A small image classifier, trained from scratch.
Data: trained on capsule endoscopy frames (Kvasir-Capsule), 42238 training examples, 42.7 epochs.
Rows from block 5 of a small image classifier, named by matrix and row number. Rows with one number belong to one channel. Each number is 128 + 24 x the weight over its row's rms, rounded and kept within 0 to 255. All counts start at 0. After the name is the row's rms in percent of the matrix's.
Before each channel's rows are labels from the 100 images, of 14848, where the channel reaches its highest value: "patch colour" is the nearest of a few named colours to the mean colour under the peak; "peak at" is the part of the image that holds the peak. Only what is clearly more common there than usual is listed. The data: capsule endoscopy frames (Kvasir-Capsule).
# convs1: 3x3 conv (model.blocks.5.convs.1.weight, 144x144x3x3, each kernel summed), inputs 0-143
# convs2: expand pointwise conv (model.blocks.5.convs.2.weight, 576x144x1x1, transposed), outputs 0-95

patch colour: pink
peak at: bottom right
convs1.63 087 [138 137 118 160  96 106 162 104 103 131 157 131 124 126 151  89 154 139  88  88 130 104 103 143  83 132 137 132 100  77 139  97 150 136 135 112 118 125 111 103 100 118 105 111 100  76 150 132  80 166 122 117 161 136 140 121 177 125 101 137 113 122 137 109 149 102 113 111 110 115 124  93 152 150 114 162 133 133 140 129  94  95 155 153 120  91 156 142  73 166 124 131 115 173 113 111 105 145 154 136 151 123 161 108 153 121 133  84 147 109 116 149 127  90 141 132 125 131 142 165 148 138 112 166 120 106 105  72  83 108  87  99 143 150 102  73 120 120 114 124 134 132 125 134]
convs2.63 097 [169 124 115 110 116 131 138 130  87 129 178 105 138 128 136 122 113 149 133 130 161  90 156 171 140  80 126 148 128 146  78 134 154 150  84 118  62 163 163 168 120 150  85 140  84 102 132 123 124  99 147  95 150  99 134 140 118 113 176 117 133 109 143 125 153 149 134 111  92 134 128 136 160 136 158 150 127 161 159 121 129 143 134 117 148 126 112 149 119 132 140 148 122  93 106  94]

patch colour: grey
peak at: bottom centre
convs1.41 111 [101 131 123 173 144  84 190 124 124 150 106  89 113 144 125  98 138 129  84 143 153 116 110 172  94  60 105 113 152 135 116 138 132 147 135 143 127 110 108 148 144 119 104 171  99 140 121 111 115 103 117  81 149 122 117 126 140 149 127 153 100 126 120 102 135 148 145 133 126 131 100 125  96 146 127 146  68 150 116 105 156 118 156 128 140 134 124 136 114 106 115 111  98 128 122 133 134 173 127 172 152 137 150 165 114 167 142 132 110 143 104 113 166 128 175 125  99 165 144  94  82 134 151 172 148 163  93 105 106 110 131 148 157 110  97 124 116 112 130 115 120 182 158 110]
convs2.41 099 [ 48  92 164  78 101 139 104 136 138 124 137 141 123 150 103 143 115  98 129 157 135  54 127 100 168 135 154 122 117  97 108 124 145  93 111 125  76 110  84 133 180 115 117 113 129  96 106 171 131 121 122 109 164 116 137 125 102 137 124 165 120 121 113 131 113  72 134 139 107 130 171  99 168 141 152 112 123 129 137  91  96 133 129  91  97 108 142 100 160 141 152 103 148 184 133 143]

patch colour: pink
peak at: bottom left
convs1.96 098 [150 134 147 113 138 134 151 129 140 154 138 129 118 184 131 118 100  80 147 163 152 162 120 118  96 134 122 121 124 117 119 109 139 142 161 121 123 114  87 167 135 163 125 136 147 128 106 121 140 137 127 129  95 171 180 115 100 145  95 161  73  99 163 119 145 149 132 141 114 136  89 142 131 115 141 171 133 135  80 145 191 155 118 139 183 151 128 127 145 110 140 169 115 113 152 157 145 129 117 133 131 122 174 174 127 121 116 151 147 133 138 141  99 143 148 184 121 181 137 113 115 133  93 153  86 118 143 164 130 123 134 143 152 108 139 157 137 148 121 114 135  66 110 126]
convs2.96 103 [121 118 165 165 123 109 119 174 135 133 107 127 105 138 102 113  64 150 145  89 155 115 143 132 110 101 118 130  95 152  77 123  85 170 167 135 133  87 134 149 104 106 113 104 126 120 150 115 128  79 174 136 117 188 120 109 109 105 113 125 135 141 114 153  68 113 137 149 162 154  88 164 144 151  96 139 105  92 132 142 144  84  78 125 107 139 107 161 118 146 153 115 132 100 132 130]

patch colour: pink
peak at: top centre
convs1.111 095 [132 116 128 146 115 164 173  75 124 100 126 115  79  53 122 121 121 178 147 159 106  97 157 145 156 131 126 111 121 162 152 124 123 151 122  95 162 148 105 139 157 122 157 124 134 106 108 108 164 146 142 131 167  89 142 137 173 110 105 167 139 117 102 121 123 129 126 141 103 129 103  98 124 136 109 154  95 166 171 141 160 113 133 128 136  88 145 120 138 109 129 148 134 129 148 150 119 128 113 144 107  94 131 106 132 142 102 111 151 146 169 154 111 130 106 106 119  78  84 126 149 117 109 123 153 145 148 130  91 124 104 134 184 146 111 144 163 123 192 135 145 139 118 130]
convs2.111 099 [142 122 125 123 129 164 118 119  98 142 135 144 120 156 142 130 135 137 106 146 144 129 123  80 180 134 139  98 131 130 162 123 170 160 131  99 126 111 134 129 103 119 141 151 117 103 145  74 152 143 105 117 105 127 133 133 159 122 106  79 163 116 117 146 177 131 118 105 137 116 101 176 137 104 158 146  75 124 116 100 127 133 109 115 121 153 143 165 127 124 109  98 139 143 149 134]

patch colour: black
peak at: centre
convs1.142 099 [ 88 158 117  81 158 135 120 172 114 160 108  99 156 130 145 123 185 128 135 141  89 131 109 137 115 102 108 116 142 126 156 156 128 137 146 126 144 131 102 142 110 120 121 125  90 141 143 133 113 142 105 177  95 150 110 125 153 109 154 138 138 191 199 118 128 126 138 107 135 123 152 162 134 118 105 126 154 137 122 149 141  97 187 132 100 143 133 146 146 117 191 107 161 132 127 114 147 162 177 149 130 130  93 151 134 135 143 141  98 140 131 122 126 131 154 114 136 128 126  90 115 177 116  88 120 127 102 132 145 152 144 174  92 163 145 160 109 138 118 124 116 119 126  71]
convs2.142 100 [134 164 131 121  92 189 138 134 182 149 135 109 145 129 147 111 130 117 133 109 135 144 156 199 121 111  89 147 147 149 117 150 103 141 127 125 133 137 120  79 133 147 113 146  76 132 123 127 134 102  98 153 113 112  80 152 172 142 117 157 134 117 133 136 101 126 121  91 120  95 137 138 103 125 125  79 163 123 114 121 125 162 101 125  87 122 113 116 147 124 186 132 128 147 168 119]

patch colour: pink
peak at: bottom left
convs1.116 082 [120 129 132 118 133 149 106 133 162 152 120  83 132 155 143 147  84 146 147 129 131 163 125 114 113  83 112 112 116 136 154 134 144 155 153  73 140 135 120 132 100  98 103 111  81 141 134 119 145 108 173 114 145 133 112  89 139 101 128 138 123 135 133 106 124  98 117 162 121 115 142 154 142 134 133 149 174 143  76 110 141 142 111  99 119 127 105 128 124 101 123 189 120 135 150 110 163 117 127 116 112 124 131 190 141 156 122 184 116 125 118 156 161 137 135 156 137 142 119 108  91  78 112 128 166 109  97 151 142 138  80 150 198 172 109 177 146 117 136 115 148 149 108 129]
convs2.116 102 [109 131 106 111 151 127 114 199 117 134 130 103 128 110 115 141 117 125 172  90 117 105 139 142 137 128  87 137 109 126 142 136 112 137 126  89  74 129 121 120 161 130 102 133 146 137 113  91 139 157  97 115 141 143 119 143  67 102  77  90 101 127  61 127 177  96 147 138 118 135  99 162 165 105 131 154 120 124 158 120 116 120 124 129 119 150 127 211 154 102 110 110 123 130 118 116]

patch colour: pink
peak at: top right
convs1.27 098 [135 129 122 164 102  71 149 114 127 114  76  76 135 197 155 118 142 172 108 101 165 158 109 171 105 124 112 114 131 151 153 111 126 150 129 188 138 121 184  86  91 152 138 120 101 107 120 129  87 120 124 112 112 133 149 146 151  98 125 158 128 117 119 142 109 109 103 158 169 138 164  90 108 127 110 163 122 127 190 109 125 104  73 132 153 152 151 149 126 119 106 108  74 141 153 153 121 167 132 117 132 138 116 113 172 149 106 172 139 106 143 133 134 128 119 141 133 127 129 135 113 147 142 164 153 131 121 132 105 125 125 141 146 133 123 128 119 124 139 131 137 150 135 139]
convs2.27 102 [117 126 132 167 133 140 114 102 132  92  99 157 141 122 111 171  97  95 140 114 118 147 109 131 131  92 108 147 101 129 102 121 147 159 128 160 161 103 139 117 105 121 133 155 141 157 102 107 149 136 106 165 115 135 156 100 142  76 168 141 117 110 149 143 107 156 174 156 112 121 108 153  97 149  75 156 117 158 141 134 107  83  93 108 127 136 131 125 114  93 130 106  95 162 122 152]

patch colour: grey
peak at: middle left
convs1.69 069 [146 131 117 208  98 125 129 132 143 153 104 148 124 123 132 156 103 187 144 133 170 107 137  89 127 125 171 159 191 137 140 123 136 118  99 121  98 148 126 125 113 132 137 113 147 130 144 134 110 122  79 143 100 139  98 111 193 106 140  73 142 160 108 131 151 107 131 119 131 128 139 117 118 126 191 112 113 124 166 106 112 171 115 127 118 144 104 154 160 116 149 144  89 134 118 135  69 136  89 176 146 137 123 178 132 119  94 132 133 144 130 139 132 164 141 122 134 160 115 109 161 138  86 135 131 123 130 142 137 138  93 124 123  92 135 146 140 123 103 119 130 102 153 136]
convs2.69 110 [132 110  82 163 132 158 119 117  90 129 152 126 118 108 141 152 160 103 103 127 136 148 119 122 121 104 163  88 130 125 131 126 156 141 109 117 162 143 115 114 108 122 133 145 101 130 135 136 137 127 131 133 146 135 101 154 117 127 151 123 150 141 113  84 132 125 134 150 172 129 144  71 165 139 170 119 183 113 118 124 150 113 120 133 118 139 145 110 123 109 137 147 134 120 183  86]

patch colour: orange
peak at: top left
convs1.84 094 [186 149 111 130 101 118 126 122  90 167 128 146 131 134 118 137 186 161 170 120 127 112 120 161 118 107 103 148 117 130 134  98  94 195 129 118  98 182 146 115 126  97 166 117  87 112 127 134 130 111 140 115 149  89 118 112 140 101 144 132 175 144 140 116 125 121 106 125 108 119 141 152 133 129 128 131 120 126 177 129 103 184 154 100 131  95 138 137 103 115 126 196 107 128 106 141 151 175 161 123 164 164 145 137 152 135 148 163 141 139 125  93 150 127 157 144 117  90 101 144 146 141 175 152 136 108 107 132 128 119 134 128 154 130 109 129 169 149 174  99 126 126 109 124]
convs2.84 097 [124 137 111 169 117 138  87 119 142 138 120  72 118  97 123 112 111 124 150  99  93 142 138 122 107 100 123 135 123 148 148 132 152 116 120 117 172 162 136 140 144 139 164 122 158 115 155 141 168 112 147 120 129 121 116 124 174 119  98 116 143 142 138 139 193 115  97  84 100 144 108 133 122 134 120 117 136 104 130 138  98 125 145 113 105 106 103 113 155 147 128 127 174  88 136 124]