Rows from block 5 of a small image classifier, named by matrix and row number. Rows with one number belong to one channel. Each number is 500 + 40 x the weight over its row's rms, rounded and kept within 0 to 999. All counts start at 0. Numbers have three digits each.
After each channel's rows are labels from the 100 images, of 14848, where the channel reaches its highest value: "responds to" is what is common among them; "patch colour" is the nearest of a few named colours to the mean colour under the peak. Only what is clearly more common there than usual is listed. The data: capsule endoscopy frames (Kvasir-Capsule).
# convs1: 3x3 conv (model.blocks.5.convs.1.weight, 144x144x3x3, each kernel summed), inputs 0-143
# convs2: expand pointwise conv (model.blocks.5.convs.2.weight, 576x144x1x1, transposed), outputs 0-95

convs1.97:494499477448502598498495497541542486520399524461465471492506434462470538434468546540521455519532507514442420512504447561513584584530606491491453549550489553516484525462524489448577489470522507488508492469493514476452489516485543511530541552579512450495454460504418464472572485441450469476482456534509483442496461456516439498499588545524499524552423474550534476504528474447528550515508515515483522479451520526499445492535565508483441
convs2.97:501499544477467551616444553572433472517492610474457501427644470565472448486524467504486532530483520524532500526528455484484455493509535467479503398473519484491475489501450584526510486508481574521473515530565420502484505506515435459493493489464504421529528426469450430514559480489484479511
responds to: finding: foreign body
patch colour: grey

convs1.140:550483489555483444531471544475564553511471485513517585543501506447537544501447519561505515574483547438559527519476419521574451411505491503505557512585522441492559545528504457518454535495499505452526458502461493473523469483486500472520476442527488481462510469485484565462523515448547467484469491464486542419548473469503438505527464514478435450528493403471464506458475483546459508428446451522463483501576459456524443508497441425482577
convs2.140:443537478501510534612502573537448546495542527491541499538466563491547468510507513550444495519499510429478576525556500542502567424503520490551571513490489516533560543554438545502471400577473516595465430500517547493576488510527564426584487592422556544465520519523466569464515502482479519596
responds to: finding: foreign body
patch colour: black

convs1.88:551542485560479462551463524518459476444430476542487483500456479484533488478458561508533566502452530509493464445482628508545549607490557564444548446496468446453453478490505453503552507554487495460477452533501523516468475456494515483496477530510501461560484455488530484428480540485470546456496548517566482452471533488454492455499508601480415573485493502466451570488528553490506457478558499503593546448482534540487522557446500516511507
convs2.88:554564599552560546455469492499560532493527489436435467548559527492491494540564590525471583533485531436453553500478452500467490467555561526541528482517544519524498499527505448525547485571551507533530440523513484475509481506561470471526493544476495503422538487474472521524552544509429480425
responds to: finding: ileocecal valve
patch colour: orange

convs1.114:521505551480469508481468465546516561523469497414505467524534537454471509489504498488537542542455411533507584469470557510428517519551594552559555449501405481465463511493513553539480498506511505585549524483526560536514461418505483459504543521550465500513434508544509468549467532494497490506574459518509501493509483485430490518527548518437446526490446549516499533529518597463555449472448549463521579436455522467447504462548505446496540
convs2.114:508510499462590464501488460498484547509512429505500509534465523564429484566543487533495469451529510513507488537453488501527495494505541433465467550453513553507445574460451538429427506519482487541407481501510538506524502422558508605459457501478435537518460552545520476467468475494547486441
responds to: finding: blood fresh
patch colour: pink

convs1.68:546491515425444545471517509557460562522464540534442539535576518464537531488524619537558587536474434480543532437520526590485487473488498553543512520548425494478576550524504509469500461491546546467518505437490442478502529516536525487553475560551527524567508525478425453488490486469506528500455521516525550499464551471560558506485517504477502528500456520540508548452452516497460474504481462483461478547487573532500437444469553413544536
convs2.68:486470444444502514530496498498490447465497528421520517502549437493497507526478496484465527460522479492481489464521497571439435459458474534509516427525549485488554515545436512501525562422512482469522526488469520416466491496487502542498510496427538588512487518501516473511508492517547473523
responds to: finding: blood fresh; finding: foreign body
patch colour: orange

convs1.10:497484495442475450415561463476490474503422462455499570509445461519489498471478477486358506514460426480464594471504547501485472514387514444527481502469521548469528443522451423571483543519511519500509453411425455538504543469473509505484448484463494499521522460459451471488496475478511525511475484508506525523484437488466521461458444493451587477530534395430491518513545536511505443446520502490492483464482446473543540515503543517479528
convs2.10:553422451545474446482517461463501486418550566494393464498444395468476552555472543556527595472535486487469533530500483559482461528462565564476550397530478460475468517528468473473499515430541508479469448501493490548522501475483515558482478492569587542487486495501479477517539527463485468540
responds to: finding: foreign body
patch colour: pink

convs1.13:505512494460502441463530562524567467517507504502561532603526565509479484529514513524514478466450550520522522551464523509437509464533535484471508502567580511514564407440441469509443544535489512531511437533470470460530546567517531496504451538519473495518499508506560594520450444513446610423507524501447415490592589468522460583507497468456522484465473478487481491516471448495470456474501499464427534464519505493526458493507500484482538
convs2.13:419441492430460543516504461471478400501507462462499468479501550598488485570553581534493439474457439498474531486551544567503507509547531476476511536454458542413452436558546560450538553523521552497481495535557512489529442466546468577492502441544487520461529488483441473498558490618489465513
responds to: finding: foreign body; finding: ileocecal valve
patch colour: orange

convs1.17:518534550445522454541497534508475553443518540460518586506468492494513597457461534524522539597517411481530545456543521508519499472479479436455499474479436511412490515549443506568523486472487506542499420500480496459459507451503526436448411455504456540489461570438487490478498434477530519486500504488436544559445482548460482568449486479461518519522480440489454509464531496452570495432529521484523559459435539506441530499506532511558518
convs2.17:494590526481532526470530477494508519549545477452504456553489533486568534531472458456541461506438535471471447458420531550515519443469468541530434476454529470505457553478529515461469509550461483520481462524470512531454530522448453503498581430494480486473507538474534598489461504557488543551
responds to: finding: ileocecal valve
patch colour: black

convs1.64:461507562416564478527546505659450495552510542492580469508518406462515515491513500517461488501515505482483486521458492485519498541421528528507559574483487482582542468502500493509501468533572501527486535535535490472561510569475541548465520502508504464518471477484557552532503471419511433517478434532521509483541501468479547499500530571493507434535470544571539451512554489555467582477510520561512536452508473506507549440482467512489413
convs2.64:533500530486501511510467563483449498493489460412529467548474445547485535533475504474592493526518561493583516477530466434592490464499469495513537499450488547557457486448541561498530560502525470475528568515481573487489538430496567549547573458480508532525528484510506508567508477478435530528
responds to: finding: foreign body
patch colour: pink; yellow