From a checkpoint of a small image classifier: held-out accuracy 100%.
Rows from block 4 of a small image classifier, named by matrix and row number. Rows with one number belong to one channel. Each number is 128 + 24 x the weight over its row's rms, rounded and kept within 0 to 255. All counts start at 0. Numbers have three digits each. After the name is the row's rms in percent of the matrix's.
After each channel's rows are labels from the 100 images, of 14848, where the channel reaches its highest value: "patch colour" is the nearest of a few named colours to the mean colour under the peak. Only what is clearly more common there than usual is listed. The data: capsule endoscopy frames (Kvasir-Capsule). In brackets: how many of the 100.
# convs1: 3x3 conv, stride 2 (model.blocks.4.convs.1.weight, 144x144x3x3, each kernel summed), inputs 72-143
# convs2: expand pointwise conv (model.blocks.4.convs.2.weight, 576x144x1x1, transposed), outputs 64-127

convs1.128 101:080133133128127156153156126114092165173090130114116131115114088134104134154155154110142152125165170150129142099123161110143116120103121120118160193099157081107164155148123144163157110146130108113161109113124135145119
convs2.128 103:114166087147143151131134120154114102138137106161133103161142156109192127098163140127126124136116133097125116120083141182148108117108143109131149139148109078123115098115141132094123137087141123
patch colour: orange (52)

convs1.72 097:159114118115102101097094089147172148083145123179128087117115097100109118119070113151109093133092105105106141110111175137160125156138134112107126084147099122093108114115141077105125091110096118104146093118102126143108
convs2.72 100:112117104087117105070169121147102127127115143162117118143124109109118122110127105111137127103157116135145120141126193118109113140104134077103119129120118112133120114171109110119140131087149135
patch colour: grey (33)

convs1.116 088:110149114159134118156095130110118132112127141133117137127100092110116079064135134127158119145133162152131123156116131121129093148113148132138070122124148121088128131130124085092115114110172126138126146103068167141125
convs2.116 104:097122138122150147157062087129136126119091144166132155087165112160147070107122117107112123088149115160163140129170092109128126111132142145155110117147130125116110085123116121146087089131115117
patch colour: black (49); pink (28)

convs1.117 107:147122110170164135124126119122150129134146130156117102097090117120124100135103157164138126179138090186115137092117134165131139122136122161132154107145150119140121129095175171140137159124149145141104100119137140112152
convs2.117 095:101105126104120091098091145079124158135107124122129060103163105175155117116137163170120145077143109112141170147144158116136132165105161107153143097081152168167098149083114136117106136170144139
patch colour: pink (67)

convs1.20 106:124049094153132084097116142125165124103126102133112084153105107122171118114145130100097108123124113136116170116145115139121167106146141074115088101099130143153117121119117154100119105112150124128135131135149096136157
convs2.20 106:135129094129155131075086128099122082134112152167114127136127132133148098135103146153117105106122155129139130122116120112132130178135107149147101110109154132161107110120123137134090107144115088
patch colour: grey (43)

convs1.53 090:122131145131122123130121091111164073085101116152089150120133131121131099118119141136127132144108111112133120101162130168118081127097149142090124071092118101137109083105145134142130129081131120107123130064136123066128
convs2.53 092:154142145105106145140153146173179152119138161111093154130122089119169127097158096156128105118135136125156182145141123117145116139138152150142158145112124106153146174090154118135165106188098118
patch colour: orange (63)

convs1.86 093:115148070089111151143141174156125115120155118135150163129152086125106156138129171106175154136145140132137128092150204113177111159136174109124127186151129127134092092154114129139119126122177155107127127134128076120126
convs2.86 103:125100188121122128119126134151112116176110125125115121090140110075089114154126112128076136132109133137134096144166176117145178170107157107124106068169105198085080095092111131072134145150121070
patch colour: pink (44)

convs1.120 120:145110104107130128154116125124151128133178107111106101119094149125132145146121136107108104129145077146171114115126110168114142122108081157107125114125108116134109107132127128127145114135093167158118149094132156126141
convs2.120 106:154123124132147112122136150129092133119099153113095158086150120128169165146145107124128140121128124125098124133134147150147161097080145110098147125099137120152092111169133159156136148126169139
patch colour: grey (31)

convs1.28 130:176139089161143142097122114143154143114151150107143115118127145138132137099093136173095114146106048131136127150141108129128114129153113123167100124119097110132145107118147141123115171102128101127101130152129187147116
convs2.28 101:115135111151083174151115094109150122091127141104124173141119134138142161130170140117055123149159089098135134150122113119152154102148143158155091112107112140180122143084100132114111159098114139
patch colour: pink (32)

convs1.44 094:190111112116109113110151112103160140077172165089124159128177146148125140098120144147127118096106116111112134142133107115116145154111184109095150123139083116147123115161134132101132103099107149134098135144117074102159
convs2.44 099:156182148098093128150160173156126084152129124167171113149140121167144126169109136138157164180153130130132163129136077119138136110081094152147145139139169121135106116108161110100148142163149099
patch colour: black (52)

convs1.14 098:126124183133099112132130089146123109103126108147168173131143104110064174156107108096140102102156139135144134079134109097142127151137082128148148154103098136113122142105091122144175137121141104134154129128083165172119
convs2.14 101:089104144183132129131107157117090109148119131120142134116172105189083157104172144119110110107137135149154183154105122133047160120134121168116108144155108157081113181136152137177128080084129127
patch colour: orange (58)

convs1.2 116:148161121086132132155168122174143121101099120148157137113136088121081105095133114127160123132160112134138152122130124151205185149142083113143130163152127132117160120112150124143111109125096132124118151111149113133104
convs2.2 096:116192094119128142160122125112133132141147149125139090083175130172106077096148124144122152135090126121085104118172118114110106102169155107133122166089088111134188182122112111126085151082127125
patch colour: pink (35)

convs1.94 098:137144095088141159116142123121131106123124110094131121089158129147138125132086150154091093121122109124151106123137134137098056106146116129118145131129094154100147119155118108098128175118102118111130148118115173119116
convs2.94 099:087129123116110090128171139137153111106127119167143104139114098091145103104130107085138144144092107124126115141138104097112133115142151110084131091108198100106137148086129120136146135142112151
patch colour: pink (52)

convs1.95 094:185094172125166119114136123138154111102130141098102121121123148128092085126143141129107084124129082103123112124166065114119130113150124136125110120123093148125133114085114133152116176161105108132128115115107168092137
convs2.95 096:117129090133131159155133115140120109160164144107119110133123114045124056154133115154109113109157133156155095111172110141155131108145119181126085142140145138103140114154100125132121175131125109
patch colour: pink (68)

convs1.99 110:139130119158158127113123141093140127144086138133135119132091116142121098124149130134127110081096159160119176136148157143129167117102129132112118085105145107155135108160152147120119137138079159125118136086132116107116
convs2.99 095:143115104132157126162136172153149081122109143148145108100143129105157150159157189146166154163143144140105134122128111120103146115138128091136093127126152148100099147127156157122111150154159143
patch colour: black (72)

convs1.109 099:135148123098133092117137147151098124092093122134159139063125178143089139107156164162125106117115117093147115133121137133178120149133106144174141100140111129106132065157084103132146118133100084130093119143163131116162
convs2.109 099:145159131108154108120173125130136126146178172112073150152117121096116096142101119160141130159113128131139138152164118102148125108092099101092141128129089113092126128097068126108121148126154091
patch colour: pink (58)

convs1.13 090:114096132145147131111134126146102126155145124096126107152082174113143140152068108117110101128142137133090085137115109112146108127094119154150115136113093142128151129112128151118092125165070109120114084123130166078135
convs2.13 101:121141097106088174115169110150127157097164094128162102138133105116108125112159109138149162128146095120123138087134143120111096125155143134089102145142135106141133107080156098138174102121137138
patch colour: black (32)

convs1.17 108:129145150146174156184114155161112113128141117106119103108118095119143122115138151139153168127148168104126125138179134131120122139154133146118188140165156190131154192108126126121142110098149121137115126106151151133092
convs2.17 099:133139063136141102141116111105127134105121093138126132099061074151143128119095108129064138152094121175132128127165102146113127143125127131098134156131126099070133136094108134159116117130136162
patch colour: pink (34)

convs1.26 101:098118119121112136114132117149162143114144121117099100117133105099112082128110163133154142104120172153079118100126100085147107120109134188128148172136150128127126142147130106158157085069125125111117121097117105141093
convs2.26 108:131146121130176137118103145129155130156167171108080131123177146167135154132171121121106154114083099131139137117127132094145112147164100115122167127146140138103094105100140125102125098122208105
patch colour: orange (33)

convs1.87 086:146119153148155170156137161105114174159125118132159147117135112139107133154134160097140135084137170134111168140137110144156115143163127112101129125152127130119110141169107125119134132156114111133169118103175131157121
convs2.87 099:168097091120087065136111141131118144119133139137118151115097116084145158121126129153141115138152118093083088132148158139152134155072127112098116137126154126134110105151146138131116145113112134
patch colour: pink (39)

convs1.77 099:125134129161136093091145091155116144133173153130170114086126157133145121132139130134122150114102132188128186137112135179172146132112135160150116154127129123146151112113134124111098140099146122134113086174136132114075
convs2.77 098:154128042154143119105138133135064096105158162122158127143127082125169091055141118101130093097147167070084172127145130113131143159138143116092139127124156150124166109157119122104115130130120111
patch colour: black (49)

convs1.57 087:184157146148109110117163120109129140102147088134115117139138166138110114109067102207163118157121145154149123142145081134117142107140155139114175129131110093148101149101117140133080133099111115080081132154141121135133
convs2.57 104:109109103122124145124114143173123096147107125143152085082145147087159138162121092120169131104075138120136075103193133141106171126203137097137149120105141149112104108094104132099110145116173135
patch colour: pink (61)

convs1.10 083:140123094071146133187142128120114134112119121127110157148122127154149122146105128101128152120140139147127089121167144100113127128188127121124138152158127107132144142123152151146110118131124135132128131066155104156125
convs2.10 100:091137127128138119135159154162142129133143184147097097120151134101141088119169128150126110153161094135134141166117133153105111129112137120139129156148099117092163162117130123121124136094187110
patch colour: pink (59)

convs1.139 097:189107149143109117142141064099138164079138102160147157070122192139132111122140137110102144129165120125151096163167160133120115136107108153096125140108140132168133127104146140122110140141118168144113142181121114072136
convs2.139 105:129128109101138127090115153129144117132121134099146121146104148138162141101130104086115127097144137157098123133098105102170129141099098080112151130130148132158083127128102096166140128108142135
patch colour: grey (80)

convs1.130 101:120146110161091110148178132098135117116136135172132125130120151122119129100187125110143094125113079153086117129133165123111140113102134137115126125118106134103104102123173113122086176134147146195094129167116127137108
convs2.130 101:160097134128118140145123158145145108123126120160144158129155128160156112140111147126131144132125093134099118129116116177112147166094093134113149170107141147090186126132118122141080169139140139
patch colour: pink (45)